Rows from block 7 of a small image classifier, named by matrix and row number. Rows with one number within an expert belong to one neuron, the router's apart. Each number is 200 + 20 x the weight over its row's rms, rounded and kept within 0 to 999. All counts start at 0. After the name is the row's rms in percent of the matrix's.
Before each expert's rows are labels from the 100 images, of 14848, where the router gives the expert most weight on average: "top examples" is what is common among them. Only what is clearly more common there than usual is listed. The data: telescope images of galaxies (Galaxy Zoo DECaLS).
# router: slot weights (model.blocks.7.mlp.router.weight, 8x192), inputs 128-191
# up: expert up (model.blocks.7.mlp.up, 4x384x192), inputs 128-191
# down: expert down (model.blocks.7.mlp.down, 4x192x384, transposed), outputs 128-191

# expert 1
top examples: edge-on disk: yes
router.2,091,181,203,243,184,214,196,208,159,197,164,209,153,228,174,192,212,187,196,160,204,184,173,193,213,176,229,185,217,219,195,206,190,181,216,231,192,184,226,201,175,198,239,184,193,233,204,177,170,207,211,203,195,203,223,182,159,216,197,224,202,202,197,202,193
router.3,107,223,195,204,192,204,211,185,183,176,180,189,228,192,213,217,194,187,230,171,178,187,234,220,173,189,187,203,175,212,213,204,177,201,212,190,195,175,162,224,221,203,173,194,189,193,190,215,199,214,219,225,188,180,199,191,191,182,199,211,188,192,211,207,150
up.0,101,221,187,209,205,202,170,144,174,228,214,175,209,203,163,179,211,209,154,246,236,219,207,180,213,199,208,211,192,163,211,201,203,232,200,197,207,198,195,163,193,191,219,182,177,196,209,218,203,198,195,181,223,186,160,230,198,212,195,168,173,200,160,204,206
down.0,102,205,227,240,201,244,226,211,189,213,202,206,191,167,191,188,190,188,210,189,187,236,194,192,176,201,206,182,206,203,204,203,199,208,204,225,191,225,247,189,191,191,195,229,202,213,181,223,182,183,175,192,211,249,217,228,218,189,211,220,184,219,188,209,208
up.1,108,224,226,181,152,197,198,194,195,206,202,186,209,187,201,199,190,177,194,209,188,186,187,207,219,183,231,219,197,217,184,211,187,165,210,189,179,184,199,204,174,237,221,170,190,203,212,235,201,189,201,219,205,183,233,181,195,196,193,184,220,138,205,194,188
down.1,102,223,217,204,204,197,222,192,220,190,191,194,182,214,200,235,173,226,225,195,224,199,211,212,185,195,184,175,219,205,150,208,200,185,226,199,160,231,221,194,197,219,180,186,232,209,178,149,227,233,193,204,209,212,197,217,181,212,233,193,202,211,165,191,217
up.2,096,209,215,177,211,197,214,210,209,182,216,218,199,205,184,210,219,196,217,183,214,218,219,160,193,213,206,206,209,184,205,195,225,169,214,211,175,201,205,229,242,197,215,162,145,215,186,209,203,229,198,215,183,193,193,234,228,217,150,210,165,215,189,213,176
down.2,099,200,187,193,182,236,191,225,190,175,220,201,232,204,237,177,193,257,188,183,194,218,173,229,183,190,203,208,189,210,213,204,209,153,198,226,175,179,231,187,172,175,195,223,200,212,199,207,196,207,198,225,204,203,225,171,179,213,165,218,237,198,217,163,181
up.3,092,192,183,232,185,235,185,207,199,210,210,225,215,211,184,203,206,198,215,205,177,225,237,181,220,212,189,205,230,216,237,188,201,181,217,256,199,200,219,215,200,178,197,200,223,217,187,218,202,196,231,208,195,220,217,191,208,207,173,204,189,199,185,201,192
down.3,097,225,201,223,232,181,207,202,203,211,223,210,180,187,202,172,215,164,179,171,169,199,204,205,189,191,198,189,218,197,217,209,183,218,174,186,173,218,182,181,205,217,212,214,181,217,176,245,207,218,212,184,198,222,245,225,204,207,220,231,209,217,219,240,211
up.4,101,219,200,201,219,189,231,183,205,215,173,193,208,219,221,187,204,197,215,209,217,179,190,162,199,183,198,176,233,171,188,192,166,220,170,208,168,171,231,186,144,173,203,205,210,251,215,178,211,241,199,173,190,208,159,168,216,203,160,200,178,206,190,208,178
down.4,102,190,191,206,182,184,209,187,179,195,168,167,185,202,186,191,199,196,197,237,180,239,219,174,206,151,224,229,218,211,195,201,198,199,232,186,214,183,178,221,225,205,196,199,232,195,238,178,197,215,202,211,172,231,182,195,184,197,203,204,219,190,200,235,215
up.5,099,194,191,176,245,209,180,193,168,163,218,192,194,187,186,226,165,176,210,201,212,154,185,201,214,176,220,168,196,159,220,175,242,196,187,193,207,185,215,174,190,174,200,209,226,160,182,229,207,211,185,229,157,199,175,241,227,204,204,201,198,211,204,209,215
down.5,094,200,183,225,236,244,155,204,227,182,194,225,224,225,198,214,211,170,232,175,175,200,189,224,162,186,179,232,174,184,206,213,217,211,208,218,204,214,196,179,220,197,172,208,193,196,228,208,233,175,220,197,206,191,220,164,207,200,207,206,169,182,167,168,183
up.6,105,208,181,183,177,216,161,193,197,193,206,202,213,183,165,198,206,219,228,189,164,190,199,164,224,208,204,196,178,221,208,194,184,201,218,235,207,198,196,235,181,179,225,215,173,197,200,201,194,210,204,205,203,207,194,187,172,216,225,211,217,208,147,242,202
down.6,101,198,188,184,203,206,198,193,163,161,190,210,199,192,179,210,151,218,183,224,198,232,215,212,206,178,234,200,172,204,182,199,195,225,209,199,222,153,204,218,143,212,217,195,214,195,192,209,189,229,179,204,192,218,206,241,177,189,192,204,177,168,203,222,228

# expert 0
top examples: shape: featured or disk; edge-on disk: no; spiral arms: yes
router.0,106,191,219,187,204,193,157,188,225,226,207,195,188,194,175,203,227,216,211,204,184,171,215,232,206,168,184,165,205,211,190,200,224,197,226,184,219,199,167,195,160,217,169,224,190,196,206,188,175,224,200,201,206,194,219,233,197,205,200,169,221,152,189,127,227
router.1,101,193,188,202,193,215,255,214,198,198,227,200,219,210,203,167,195,198,225,173,194,219,234,176,195,195,182,200,175,201,192,184,190,212,180,199,212,154,173,230,243,185,221,207,192,177,199,248,203,214,173,230,210,218,209,225,173,164,171,171,237,205,196,199,168
up.0,107,209,166,184,148,210,165,243,217,193,193,215,179,227,205,151,171,204,249,185,223,190,216,156,222,236,171,210,187,204,196,202,208,216,198,199,204,207,189,194,228,176,193,207,190,228,194,214,199,189,220,228,221,184,175,208,234,158,196,218,230,170,168,174,196
down.0,103,217,193,205,185,208,220,191,243,194,187,181,228,167,191,174,181,230,250,203,188,203,173,179,213,201,179,208,196,185,224,174,159,173,189,186,211,195,201,186,215,187,200,192,187,190,206,200,213,210,143,214,196,233,190,205,216,196,203,175,171,194,201,177,179
up.1,104,196,217,205,200,199,225,187,197,219,171,204,184,191,190,197,171,228,191,176,187,206,173,218,179,176,193,217,178,222,206,188,220,208,243,202,232,164,188,198,169,205,202,190,171,212,219,155,211,187,188,176,198,224,191,218,209,206,181,161,188,216,204,201,206
down.1,099,189,219,186,207,200,176,202,214,178,199,202,190,197,170,223,228,254,186,229,194,175,220,188,235,232,245,196,200,197,212,194,232,200,209,203,205,165,169,191,183,180,192,193,187,188,165,188,196,217,232,194,213,206,201,203,199,208,173,220,207,206,205,184,197
up.2,100,227,195,216,175,186,182,211,192,186,220,230,201,248,214,207,170,194,173,204,192,191,206,179,226,173,226,223,191,223,180,208,219,217,171,176,179,207,221,230,194,208,185,203,231,187,212,203,199,198,237,205,161,195,203,216,174,191,186,205,189,191,171,196,206
down.2,099,182,173,188,240,201,240,215,234,172,197,196,184,218,195,158,195,172,172,199,221,205,200,167,180,182,219,192,187,175,207,191,194,191,169,201,222,224,181,223,182,198,177,205,195,202,169,190,199,221,167,209,233,193,207,178,227,222,198,181,178,218,206,214,185
up.3,105,242,191,194,199,192,197,200,183,229,200,181,157,181,242,183,222,169,202,205,186,203,200,171,197,232,190,166,222,229,211,190,195,186,178,203,213,174,206,182,235,202,210,194,186,202,173,224,211,189,214,178,200,209,213,217,193,174,218,204,192,202,172,183,208
down.3,099,218,175,186,221,198,227,186,167,202,212,203,165,184,191,216,218,179,182,157,204,198,197,188,227,212,201,217,218,198,198,197,196,214,224,210,206,185,184,193,206,187,215,244,231,195,180,208,202,172,197,209,192,179,245,203,209,215,186,215,189,218,176,173,196
up.4,110,213,258,191,162,202,225,214,197,204,206,186,229,179,242,198,170,177,212,238,220,195,202,205,178,220,217,200,215,189,230,195,179,191,225,186,163,201,173,227,193,219,202,197,216,166,201,183,211,166,176,186,231,184,219,178,219,190,207,165,181,179,240,208,202
down.4,095,212,206,198,256,150,197,197,178,204,187,191,213,200,214,201,150,186,224,194,205,181,231,181,217,185,174,196,235,203,200,197,221,193,201,216,251,175,191,214,184,165,184,218,146,211,171,197,204,209,205,154,185,197,201,177,187,218,185,206,184,238,201,226,196
up.5,103,220,221,192,214,207,219,201,186,181,229,207,189,220,190,224,225,235,221,214,201,166,194,169,212,231,200,214,180,189,210,155,223,225,219,196,158,204,194,216,250,178,216,235,165,206,160,185,194,220,203,192,189,227,217,188,215,202,229,226,203,192,173,195,193
down.5,093,177,228,211,219,211,228,178,198,245,169,193,216,196,219,201,190,160,236,197,184,222,186,234,205,198,215,173,238,190,193,182,173,237,210,200,199,163,235,215,195,236,218,209,213,213,217,225,205,224,188,176,207,200,152,225,199,190,215,211,209,228,217,212,202
up.6,107,169,190,194,163,190,199,210,183,184,177,191,186,171,171,180,206,205,217,221,242,176,201,160,187,202,210,191,227,174,217,182,182,195,219,201,170,219,181,222,196,211,201,195,213,170,203,185,208,207,233,213,195,170,163,179,193,222,225,207,190,245,194,186,211
down.6,101,203,221,179,202,199,223,209,200,217,240,205,181,212,218,206,211,209,199,214,211,237,191,188,208,198,175,199,197,171,184,189,232,229,217,202,197,191,163,188,201,184,151,184,170,183,191,211,217,157,212,200,243,215,175,243,183,224,198,183,183,168,195,198,193

# expert 3
top examples: roundness: round
router.6,101,208,242,191,178,166,186,194,180,196,200,177,192,196,207,188,224,185,194,206,179,207,205,206,196,183,204,226,194,195,162,231,218,183,185,190,220,234,230,215,177,212,202,187,237,192,215,216,209,194,188,193,215,224,184,210,209,197,205,179,181,178,196,220,215
router.7,100,216,190,185,191,188,191,173,197,192,200,232,160,181,226,199,189,223,216,189,223,217,186,173,209,205,207,164,175,170,186,206,214,188,203,180,182,222,180,197,174,192,163,217,201,253,210,230,202,171,199,171,198,217,216,228,190,202,192,209,162,195,179,199,208
up.0,101,223,181,203,160,202,183,209,191,199,237,203,201,189,203,219,195,215,163,225,211,218,200,229,200,197,183,182,194,194,189,263,202,207,207,176,244,237,192,188,191,217,220,215,190,183,199,195,198,212,191,223,198,179,199,207,204,181,199,241,179,203,184,227,193
down.0,102,183,198,203,212,198,189,180,200,245,184,215,174,179,195,186,210,206,181,172,223,197,187,208,156,239,191,189,180,219,173,188,170,189,228,223,180,205,196,152,179,200,208,201,225,190,192,208,202,209,195,189,193,181,178,189,170,179,189,206,203,150,209,166,201
up.1,102,193,214,191,197,239,207,202,236,206,210,227,241,191,204,208,198,231,225,171,204,189,196,210,172,182,184,183,227,242,178,157,184,210,208,175,152,206,223,251,177,188,194,226,205,198,216,196,176,228,161,182,210,204,224,192,181,185,187,212,200,199,213,208,211
down.1,102,193,205,157,210,218,193,187,225,186,177,198,234,237,200,195,189,202,203,179,202,203,178,170,181,206,236,193,194,218,230,146,204,208,196,202,196,216,228,181,200,177,124,244,177,182,197,202,199,205,230,204,211,211,213,197,182,186,208,190,202,220,207,167,195
up.2,097,198,222,194,203,232,179,186,210,168,206,206,216,209,185,251,223,234,176,187,175,204,209,208,186,188,195,216,237,192,204,209,210,219,185,184,205,191,194,206,181,223,220,216,199,189,193,213,191,196,219,175,204,212,189,175,213,175,235,208,194,230,187,221,206
down.2,102,203,221,186,211,223,197,183,211,198,212,191,208,196,223,175,216,233,245,204,188,206,199,199,169,194,184,180,211,190,197,191,193,184,186,212,209,212,208,202,220,167,193,202,234,176,226,161,193,189,177,184,182,234,230,197,214,184,188,183,206,205,189,210,219
up.3,107,216,236,227,179,197,181,190,185,197,197,183,183,224,188,210,211,188,209,222,197,196,187,215,215,240,230,183,183,165,194,205,176,172,217,185,170,250,198,200,186,196,168,224,182,193,217,214,198,209,251,201,197,173,160,199,182,185,217,210,173,203,189,214,182
down.3,109,180,203,206,196,211,162,229,209,192,213,169,190,206,205,179,216,159,194,191,188,177,192,184,185,200,195,184,189,193,219,195,189,208,183,185,197,211,183,210,185,144,226,195,191,169,203,238,215,183,199,182,189,161,191,211,209,187,191,188,181,239,213,197,223
up.4,097,202,221,200,195,186,180,190,172,210,201,184,212,175,202,167,212,199,207,187,220,239,166,215,190,126,181,209,221,217,254,226,207,203,195,203,218,190,219,206,190,198,198,179,165,226,198,224,241,207,185,190,186,189,237,187,200,203,207,193,187,197,183,187,176
down.4,099,204,247,208,210,181,199,214,194,176,237,181,182,212,204,201,216,206,198,186,198,200,194,205,160,186,179,191,219,226,195,231,195,152,234,226,269,184,199,204,235,176,171,232,193,203,180,187,187,228,250,230,199,187,193,215,183,218,204,215,214,204,221,214,206
up.5,102,180,178,228,182,200,228,219,193,163,202,208,183,206,206,177,176,161,170,236,174,216,228,233,202,230,170,189,205,193,196,223,197,214,197,197,212,194,163,225,217,198,213,187,213,205,207,169,203,170,192,202,190,211,230,196,183,205,183,186,195,204,223,239,184
down.5,097,226,214,187,198,206,224,243,201,188,197,200,211,174,163,209,200,219,160,201,188,220,159,177,182,196,193,196,221,200,172,199,204,188,188,179,192,201,199,206,227,210,201,223,213,228,178,178,199,194,202,191,208,218,224,211,195,197,203,184,193,189,190,237,198
up.6,093,211,171,198,194,218,188,207,161,217,182,189,215,211,194,202,182,191,212,215,202,236,195,211,191,179,212,132,149,185,221,153,191,203,201,180,193,173,165,201,199,215,202,192,245,181,242,169,197,222,220,202,196,208,202,204,199,183,236,209,215,213,229,179,196
down.6,101,193,216,179,204,186,179,204,197,209,209,218,196,184,177,189,198,195,187,202,211,216,200,191,204,236,240,177,180,205,185,226,235,207,189,220,213,215,245,216,237,187,208,196,183,161,202,231,227,176,209,201,182,214,212,169,196,161,214,189,208,201,209,203,210