{"model": "image classifier", "train_examples": 22083, "targets": ["shape"], "moe": "soft", "patch_size": [2, 2], "widths": [96, 192, 384], "label_smoothing": 0.1, "gradient_noise": 0.3, "steps": 12900, "decay_fraction": 0.4}
Rows from expert 1 of block 9, named by matrix and row number. Rows with one number belong to one neuron. Each number is 128 + 32 x the weight over its row's rms, rounded and kept within 0 to 255. All counts start at 0. Numbers have three digits each. After the name is the row's rms in percent of the matrix's.
# up: expert up (model.blocks.9.mlp.up, 4x768x384), inputs 96-191
# down: expert down (model.blocks.9.mlp.down, 4x384x768, transposed), outputs 96-191
up.729 102:140098106109104105082126171117120085053183131164134109093145173107069148083156131161120151159141096165142122138101103111100080165066146138061026045158141130114114136090163136073089084124107164161179137119069085133102165041071154121106176111103117076175099129182127170187157101109124100129
down.729 099:207091131099142157149119175071179183126151113061168164098108081112142037115114161166184093133145161150139156051156082119094134169114149144146175145152146120132174093152176095090107023136155089161112091135098094157156114098180108125113076082115122131156156123138146130132142111113163170133
up.730 098:157113175098132155134161109120114096155072115153183059127126113092180102088172109089148103190113178106087149143120131121131119154137165148064150087109066116115102097081173081174139141121111113197138164128129154165130130137134149084123117146144116080132146129180125124174090140140177112075
down.730 099:142159028103112097102099084047062144158125101147147097129175081086141081158138150148111090163167116143131075138053093105088073123121160129126153133126089152170110107157124108099088145075100100139028161200133148163121066137077084149117170188157125141112115130067138114164120076165109142136
up.731 102:070100162120098153103139126103184124126113129169162137131098169114147154153169114116170113123151092069180151111151100074125175122076172081174162122124057069118096118111177101082102086176119194177125179105046119122137130130165133181083114123131118123181128093107103094103132099160102100124
down.731 105:092116102174121136082163166162101157152155060094086161137128124172130117127140159111105130104106063109188104101110091144086123131137159158155172134140107141140124194115124211148131160146132065152094151129175145089033102158170105082141096162139078120098109134129077137121173141146152086166
up.732 100:115120126063127102127116087115185184134161161164118059173138096140104127131119127056132126148117120140131153128128164113161140142108134068127151171092094114143171123086144088132159084145065108128152122160145165137148157138142137145082115172139137173129143137189151127133113144125146128128
down.732 103:187116164122117144072128120139090174141083088155160141071076092041159107168166068152162126202148068082176149130105059160138106138081166111103123119132125096181122136113173135180112138124084118135137094153092104136157100152118126117137117059104130122145141146113130130122100132187134161143
up.733 101:164078113137123129141198127117135168134175113115127156160124173091136085138069152113126211106167163133082103171120085075130133128145135079165095165116146149138166122099125129148123142132111149136161179092116202179106154093133130131156117154136151148128139060086180166130135159157126145109
down.733 096:134090180132126132102183156092132151188231114119101099157148096104108185162078143169162131122153137155111124147110152130120116093166156172120145122107129169149156119098157195110167193132117189144103097155114078098111105136172074212115099126153171104179128113102133035125123107109132086140
up.734 099:116050141152095050154154157114136185131173113071140122059136065125180090161107180123146129096083114166148153025115123124108166130134115141156150122080089092193109142084146118141073206135186079095106126151135165118082115151206081177127145150126163176084150129148151140119197116127105096165
down.734 099:136044086103092155173094054160111130129116138151145140024114078154118130103102133151186137107094107162101123157178120082117154164153093149128145166123098117107095128105092133119153145117108147064065143125138127161112125103136164149117124086136096158103157115113123148146109127079171150166
up.735 104:119073103100094138118127147135145081110077134125158098121164115086117190179142134143066065137139172116142191094154111119033166169162124131152175129148139165092194154132144150117141085104093146115114099145094114097125085156157203153076127161148130126133088087099134140083123135146098144124
down.735 106:182148167157124135166102132154110128078176139111184162150121102146113095151074142118151116095118148098145120073109143166131145176089101136094169116091128147142090139157142091103121138196150084086072112182165128129083168153085102166170109168139198171154136198104136162128130134166170187171
up.736 090:135080114103114162127203089127068150115097135103149138137092153128157099122183077133049094124162156153126120147180077118146107114085137156151078146159141068070149146153164098147198114161142153150126084157125145154102162141141131159141098104093139115089172063178144188125156081083108114144
down.736 103:116101085167138132120191112067153081151085075106118142101146146137131134124107137146154154072164187122168159095105064110108101125084126139151173139149128113151115125146179174171130142169116085159154099150152144135094094116116102072139160092084087104145151127074150147130147048137150111151
up.737 098:129177109103115148109065167165154100109189154125136145094115135149121153130108191097202107149127116073098097092131120092141095127114114159153147123080186119107181145172107134131107146141101165112099142123138166054116129147094116080061108139121169141180117131142154140200131135097174115110
down.737 100:079158105161074103129101107120138075176131120128128119141099106091191077115099169120140097106094153070154128150111154113101144144114126149191142165125111091100108134182151121131151147124177103124133145094173094154167162085148118139177148125144095132115097110147174083098107110123104155116
up.738 104:150128105111113098131105094113136136114141136130109134105118164131077090192147115076099160064100144144096118146114103122120133145075177145104167098120115126120115155209103162180123142131068103139146145176154174137149094125155137150119094183147130150158154143118105130104121095122177175155
down.738 103:179131159134136105150122124095080078073105108122137180107125130143109108140109106075151138170058121153146126122128088151074127112110078038145139101111113192173101113134174084120127121139119167149104107157152121126089122154132190147161072136107060099136137142178076157148162093133148126086
up.739 107:120133157118106153159143062130168164122122116152100149108154121142120187171091095142032108124157124131158113170122143153141155095110113105101156103097129182117153116108164072129074178100162177119161142122101106142055154140122166144113121171120079138092124114182088149138109152093187085123
down.739 101:107163193124084113163169064161118112122126151105122113132077114125126165099090141126136141108131164117187085124152133084116137119071104118130108125097125128139143122131135112187118112191083115143177035124087093125175113120163077144082136095160126124161185094193169228142154128191119172086
up.740 098:128130132119116132150150112145098117106096125090118115082166123100081131124108020116138144100134107178173118200106144165167132165091143122190129179026088134100118149133137122109135115160141146083176125146130073126113157135146118124099143152146128084136136120157084131117042085175100072112
down.740 097:125158139152148102131211152060150145174180172162109148114118151185135162147123058133121173133124113102099117103123190164099139106138128146174085099052129121102119126145141158137137151152128176137131113089120092110152093145103109147067127109137135119102088121114192142135081122169130123149
up.741 092:133137113117109107107112154193135184157172158144143179101167118142170113122110066143125094128120081175072099124104098116181097121091132120157120109154124107141131114113127200074116120125142190074101085158115218207163162106158160081149140120068168173110190110103129143167098065202201157144
down.741 099:173059130138130106103115141070092096097077133112138192122163058138113148154064113091136068086183156115134159060142132110132157089107140164093166186191135107157119110166104160135149126120132136172111151089161065109147140021127159139149101095139128167126113129082141131161136139155154117162
up.742 100:075111085120167142122135149160151098155102161168202086102116096180095144094213121059101113157124137091159126145153157136152135085185128061180149094181112105183125111122099157109132121101101111168100163138152127102182139151119174207145071152151138162122154130143068099134202138137152108148
down.742 100:160140103091088165123129128140111069118102127170133100137109174108141022141140134158114109125132182139103140115116207153120172124084077148126105185108107111143127127179130141077080208091141160212173146149067101135127124170052144093140104107083159166121144130156094137133152102130176096137