config.toml
model = "image classifier"
moe_every = 2
patch_size = [2, 2]
label_smoothing = 0.1
batch_size = 256
Rows from expert 2 of block 9, named by matrix and row number. Rows with one number belong to one neuron. Each number is 500 + 25 x the weight over its row's rms, rounded and kept within 0 to 999. All counts start at 0. Numbers have three digits each. After the name is the row's rms in percent of the matrix's.
# up: expert up (model.blocks.9.mlp.up, 4x768x384), inputs 192-287
# down: expert down (model.blocks.9.mlp.down, 4x384x768, transposed), outputs 192-287
up.303 099:492506538489506493553537506481485508484510519516556532490469476493535460493539472527515517517494494559527567539462476498471484507523509500505512468475480473488493548535504491468497438463540455527510497536538467489479528503459483473500535498529516482473528492460482492473511524476496494500
down.303 100:527522493517491495489545531533488496524526507508539511524514538470512503520467478517474495485495470517555492463518482526516496533483482512521478499534514476472512473524541486490478504474486498482473541549510539497480527478479506509536455467484524462485478487503513445467520509483476549533
up.304 100:525481437499521507486506503491521510517463519479572507530511518503530533496542472472559533557495455558492485472523524454478516531484491479471517522516528483492499507510520507499532491530535526461495475495476520522476531480489495498551535532539467493549512500526488494516511493490527504481
down.304 101:530487480490508517486462475501475497495490520527505494524541516523497507527484470475522473521489502467531503496513529473503476480534487494513474518459525515519511535473520476467510525508441487520520522524473505526492512491537433538521504534515542555497487497514488502509521485522465536470
up.305 100:538495518481472517529486497467526500513508497500513519493522524497483524494486545525498459514493493496483495486515502523485520483524519485478515525467532500502451490503556491485469536500532478505460503474452503509492472482471537509510533497497476482499480533444479505483509518519536473475
down.305 090:478521520504461546513548487532505535501494416497484506452518461524517515512493477487475474468453544511483516520506509508497491518527509469519551496525480465504521526503505484506470529496525507549520472483502523520509465529526494496517450438475499491473478533537507514507486507454516508488
up.306 097:502490513477531520469468479491499478494487508511537518544517486460485494510479489477476475500481517473544517558477496511540472475502509500487502517515503510500471488490494512455534468561481500514509452496499519534463497520515500458514486453506512492535534463504495490537475445472502531505
down.306 096:506499518456520508527468488494485492506521518449455502517474528500481495503473509578489522509506477500518516513503494487503512482485482469519500482526472500512506427502544532470529478481494514490464488518457469511529522487503531480486494528512445495475502509479484530490495514482498498500
up.307 101:475487498515484518506476527476503470533495545497483499517504490514486501468488527499510457491499483499482548497545489467473505503515500494487545499507488535520511455505498507464478507486523502527450532494490558493529509506471528517523504522499495530510452515476491485483464475470505486529
down.307 099:512542503510522503530528557466528534507502498513500495467486426497477505486501493521501491527481533500497484493484543458497521461487477452503510524497494533463502454538540498487501484483415458538539480503542534519547482457505504477469520515504524534497539487527519502498497489483489514449
up.308 100:462493531468472509542457483509482504508536507517481566487518502494444458489515474495481549459511500548525513496527531483489540496510515502509549529494518507457505510494473558494505512493506479462460523472484474528494524498492538527522500520505546479523502491469510495532531498489518485487
down.308 093:498434487499465490538440497499505509490497486513484480492461491539483482537483459497534460487500532488527489514502458488519508548480498474531516487514548472528503493535520501524545537530500522466523482534505514457510530517491492471456510512487478497490488466505560531492488467459500494541
up.309 098:473503494484513499535519537494543539520475492484465495467503505484503488478530478530493540476508489512473456469473467426512522474500483517547500438525543523499512492526491485528544505504505519517491444492487508565447434484489500502496510492490506512507486530469533484511495467505496502500
down.309 098:502495473496477516492501496472512518534508505461516471478481461510488463508510513483538583511529523491537466475533475473527574458509489466497475479465525514454506532497512513500473537536531499538555511487468491466510488502533526477479501511461525533474527496505558490492533504468513501472
up.310 103:473505464519542492496486511466532476487454508490481512469527503519480487496468505500518511520546518510534497494510526480491479419530535541518473515552474512500499512484526486479492520493503518470479483461502499512450528506486525485517496470493527486485510496514482475538546521464473530465
down.310 101:541459499543461457521468488510475501429500540550438468531492476479503520513489530498515503498491486523537467488498520522531516534498472552525485465464472457494535480514554480483513502506502500479490530530446518490570533487520507487533510535526467478488482497536557483497518524531471485489
up.311 104:496490505504518518526462458485522449557504488475518485504471494526500474461532572498475513489501470479480520469508459504542495476487567496525487490506484475475512497480504466464524512531547521492507540505489474476502495505496487507515518546454503461524499492524525520466504464513538484468
down.311 100:478481520475520519541485481493513495496492500498483468489514474485478480489518494472493533495494504488528525568467495495471495507526481460480497501478516533511493490507520505516525533498567483505482499536482488499516541487466551505496517516498490481475517481506500504467463472505492533477
up.312 098:492499460511504511550491486484504527493533497495515524502484485519526522503458534494547512494504492510518487529475491480453501572501444512485525478503479489486488490544459448471500484530501503530498506497486517518544523507511464494491546493505474533515493516511480493457526476479485545513
down.312 102:523482472496522520482475506470507485515484484515499484473475481500523494457502477504545528534454518517487458553541512507498485500471460554547485503455475493538479494510500479520492502515490517498480531540521538510519562469497519482516494521490541520529526456477482493501461494528490547547
up.313 094:480505514499529550535464502495489513526527515476536539488478477505487509473546485508502527499485471520522540515484523514522480532547460475456479495502517492464473514445514515534504515533487521488478528517487470484518497483509511512529514486439532466560527500475524488504494526495495497522
down.313 098:497479517488497483519481533525502506524505490470486527519436481515476535515521502484486484563503515461514493533450497548520519519509479512503498472535509486520504484529485481487521494527487475480510515495509511519501491519485501516503522448453496519480505481496511467549509465533531497497
up.314 100:453508492469500494515508517482533509524499516486481497503542541492522502494500498455508471519515531527532483499531544502481503503462536504483504472517474522555447472474496500462479496495461487482521488514529483509498509491528551499516486513477492467480531480507487514526515547456545512520
down.314 101:490470488508501465530546502482489515465519501500531533479480461495502519508496471528495478494544519508527510525511479458466510504492511527517496552491501484519457490479498526484543508487504500499477533455506485516496534521432521529477525523484527474464464480479480524520524496480530548492
up.315 097:487480508472475506444482493534452506499534470570553525480512498542473512474517528512518477529471524519539492482527472457515474521477497485494480468510504483494496474508526496528451510548512501489504546548487496488513540513480455471484474464473484540472491457489492441512497479467537477508
down.315 098:520475463500508504534541537463478528519496486543495535487455538522468476526519505510488513531493499471514510512491551548459476506547509475500483515516509476510538534516509491506506486521482521482495504488518499477502536504507489511539519483488505476540499542471495536528459532479463480514
up.316 105:515548504478475514495503481478504556497516487506468520451489455494527528483503491512467507485492491477496497512454495517508485478530502479504512535473570507501475532524478536486493526521528449496500451481490495502519521515472509523531486531523475455516468518496520477486522495474510486484
down.316 098:510477539495506460501460481551512506487528535481529468528504491506535524472482566540503468505483480519487495518527512558502443520516510464519493488520500473506481487542438489498503495524500534473540483517491489491494508485530506493530505552475509527549538520487547531539470503522479528508
up.317 089:513537493522532483514501511497458487491485476504474519514503454484495517506484510499472486508500525501490512525528512478557530504473525532443478506467517501487534509478522519466515485494501493467463489488489557502469475492503525498495514458508499496474544497467551465505474534488466536407
down.317 096:491535456529469499467550486458465506472498510475525461495529478481535488523520467529524507545493477485522456517517517467487486494495525517507478509524502473507522514488520492489527478484544499495506494525485506489530499501510496504508457521471475518499491467497504504492519451507495547460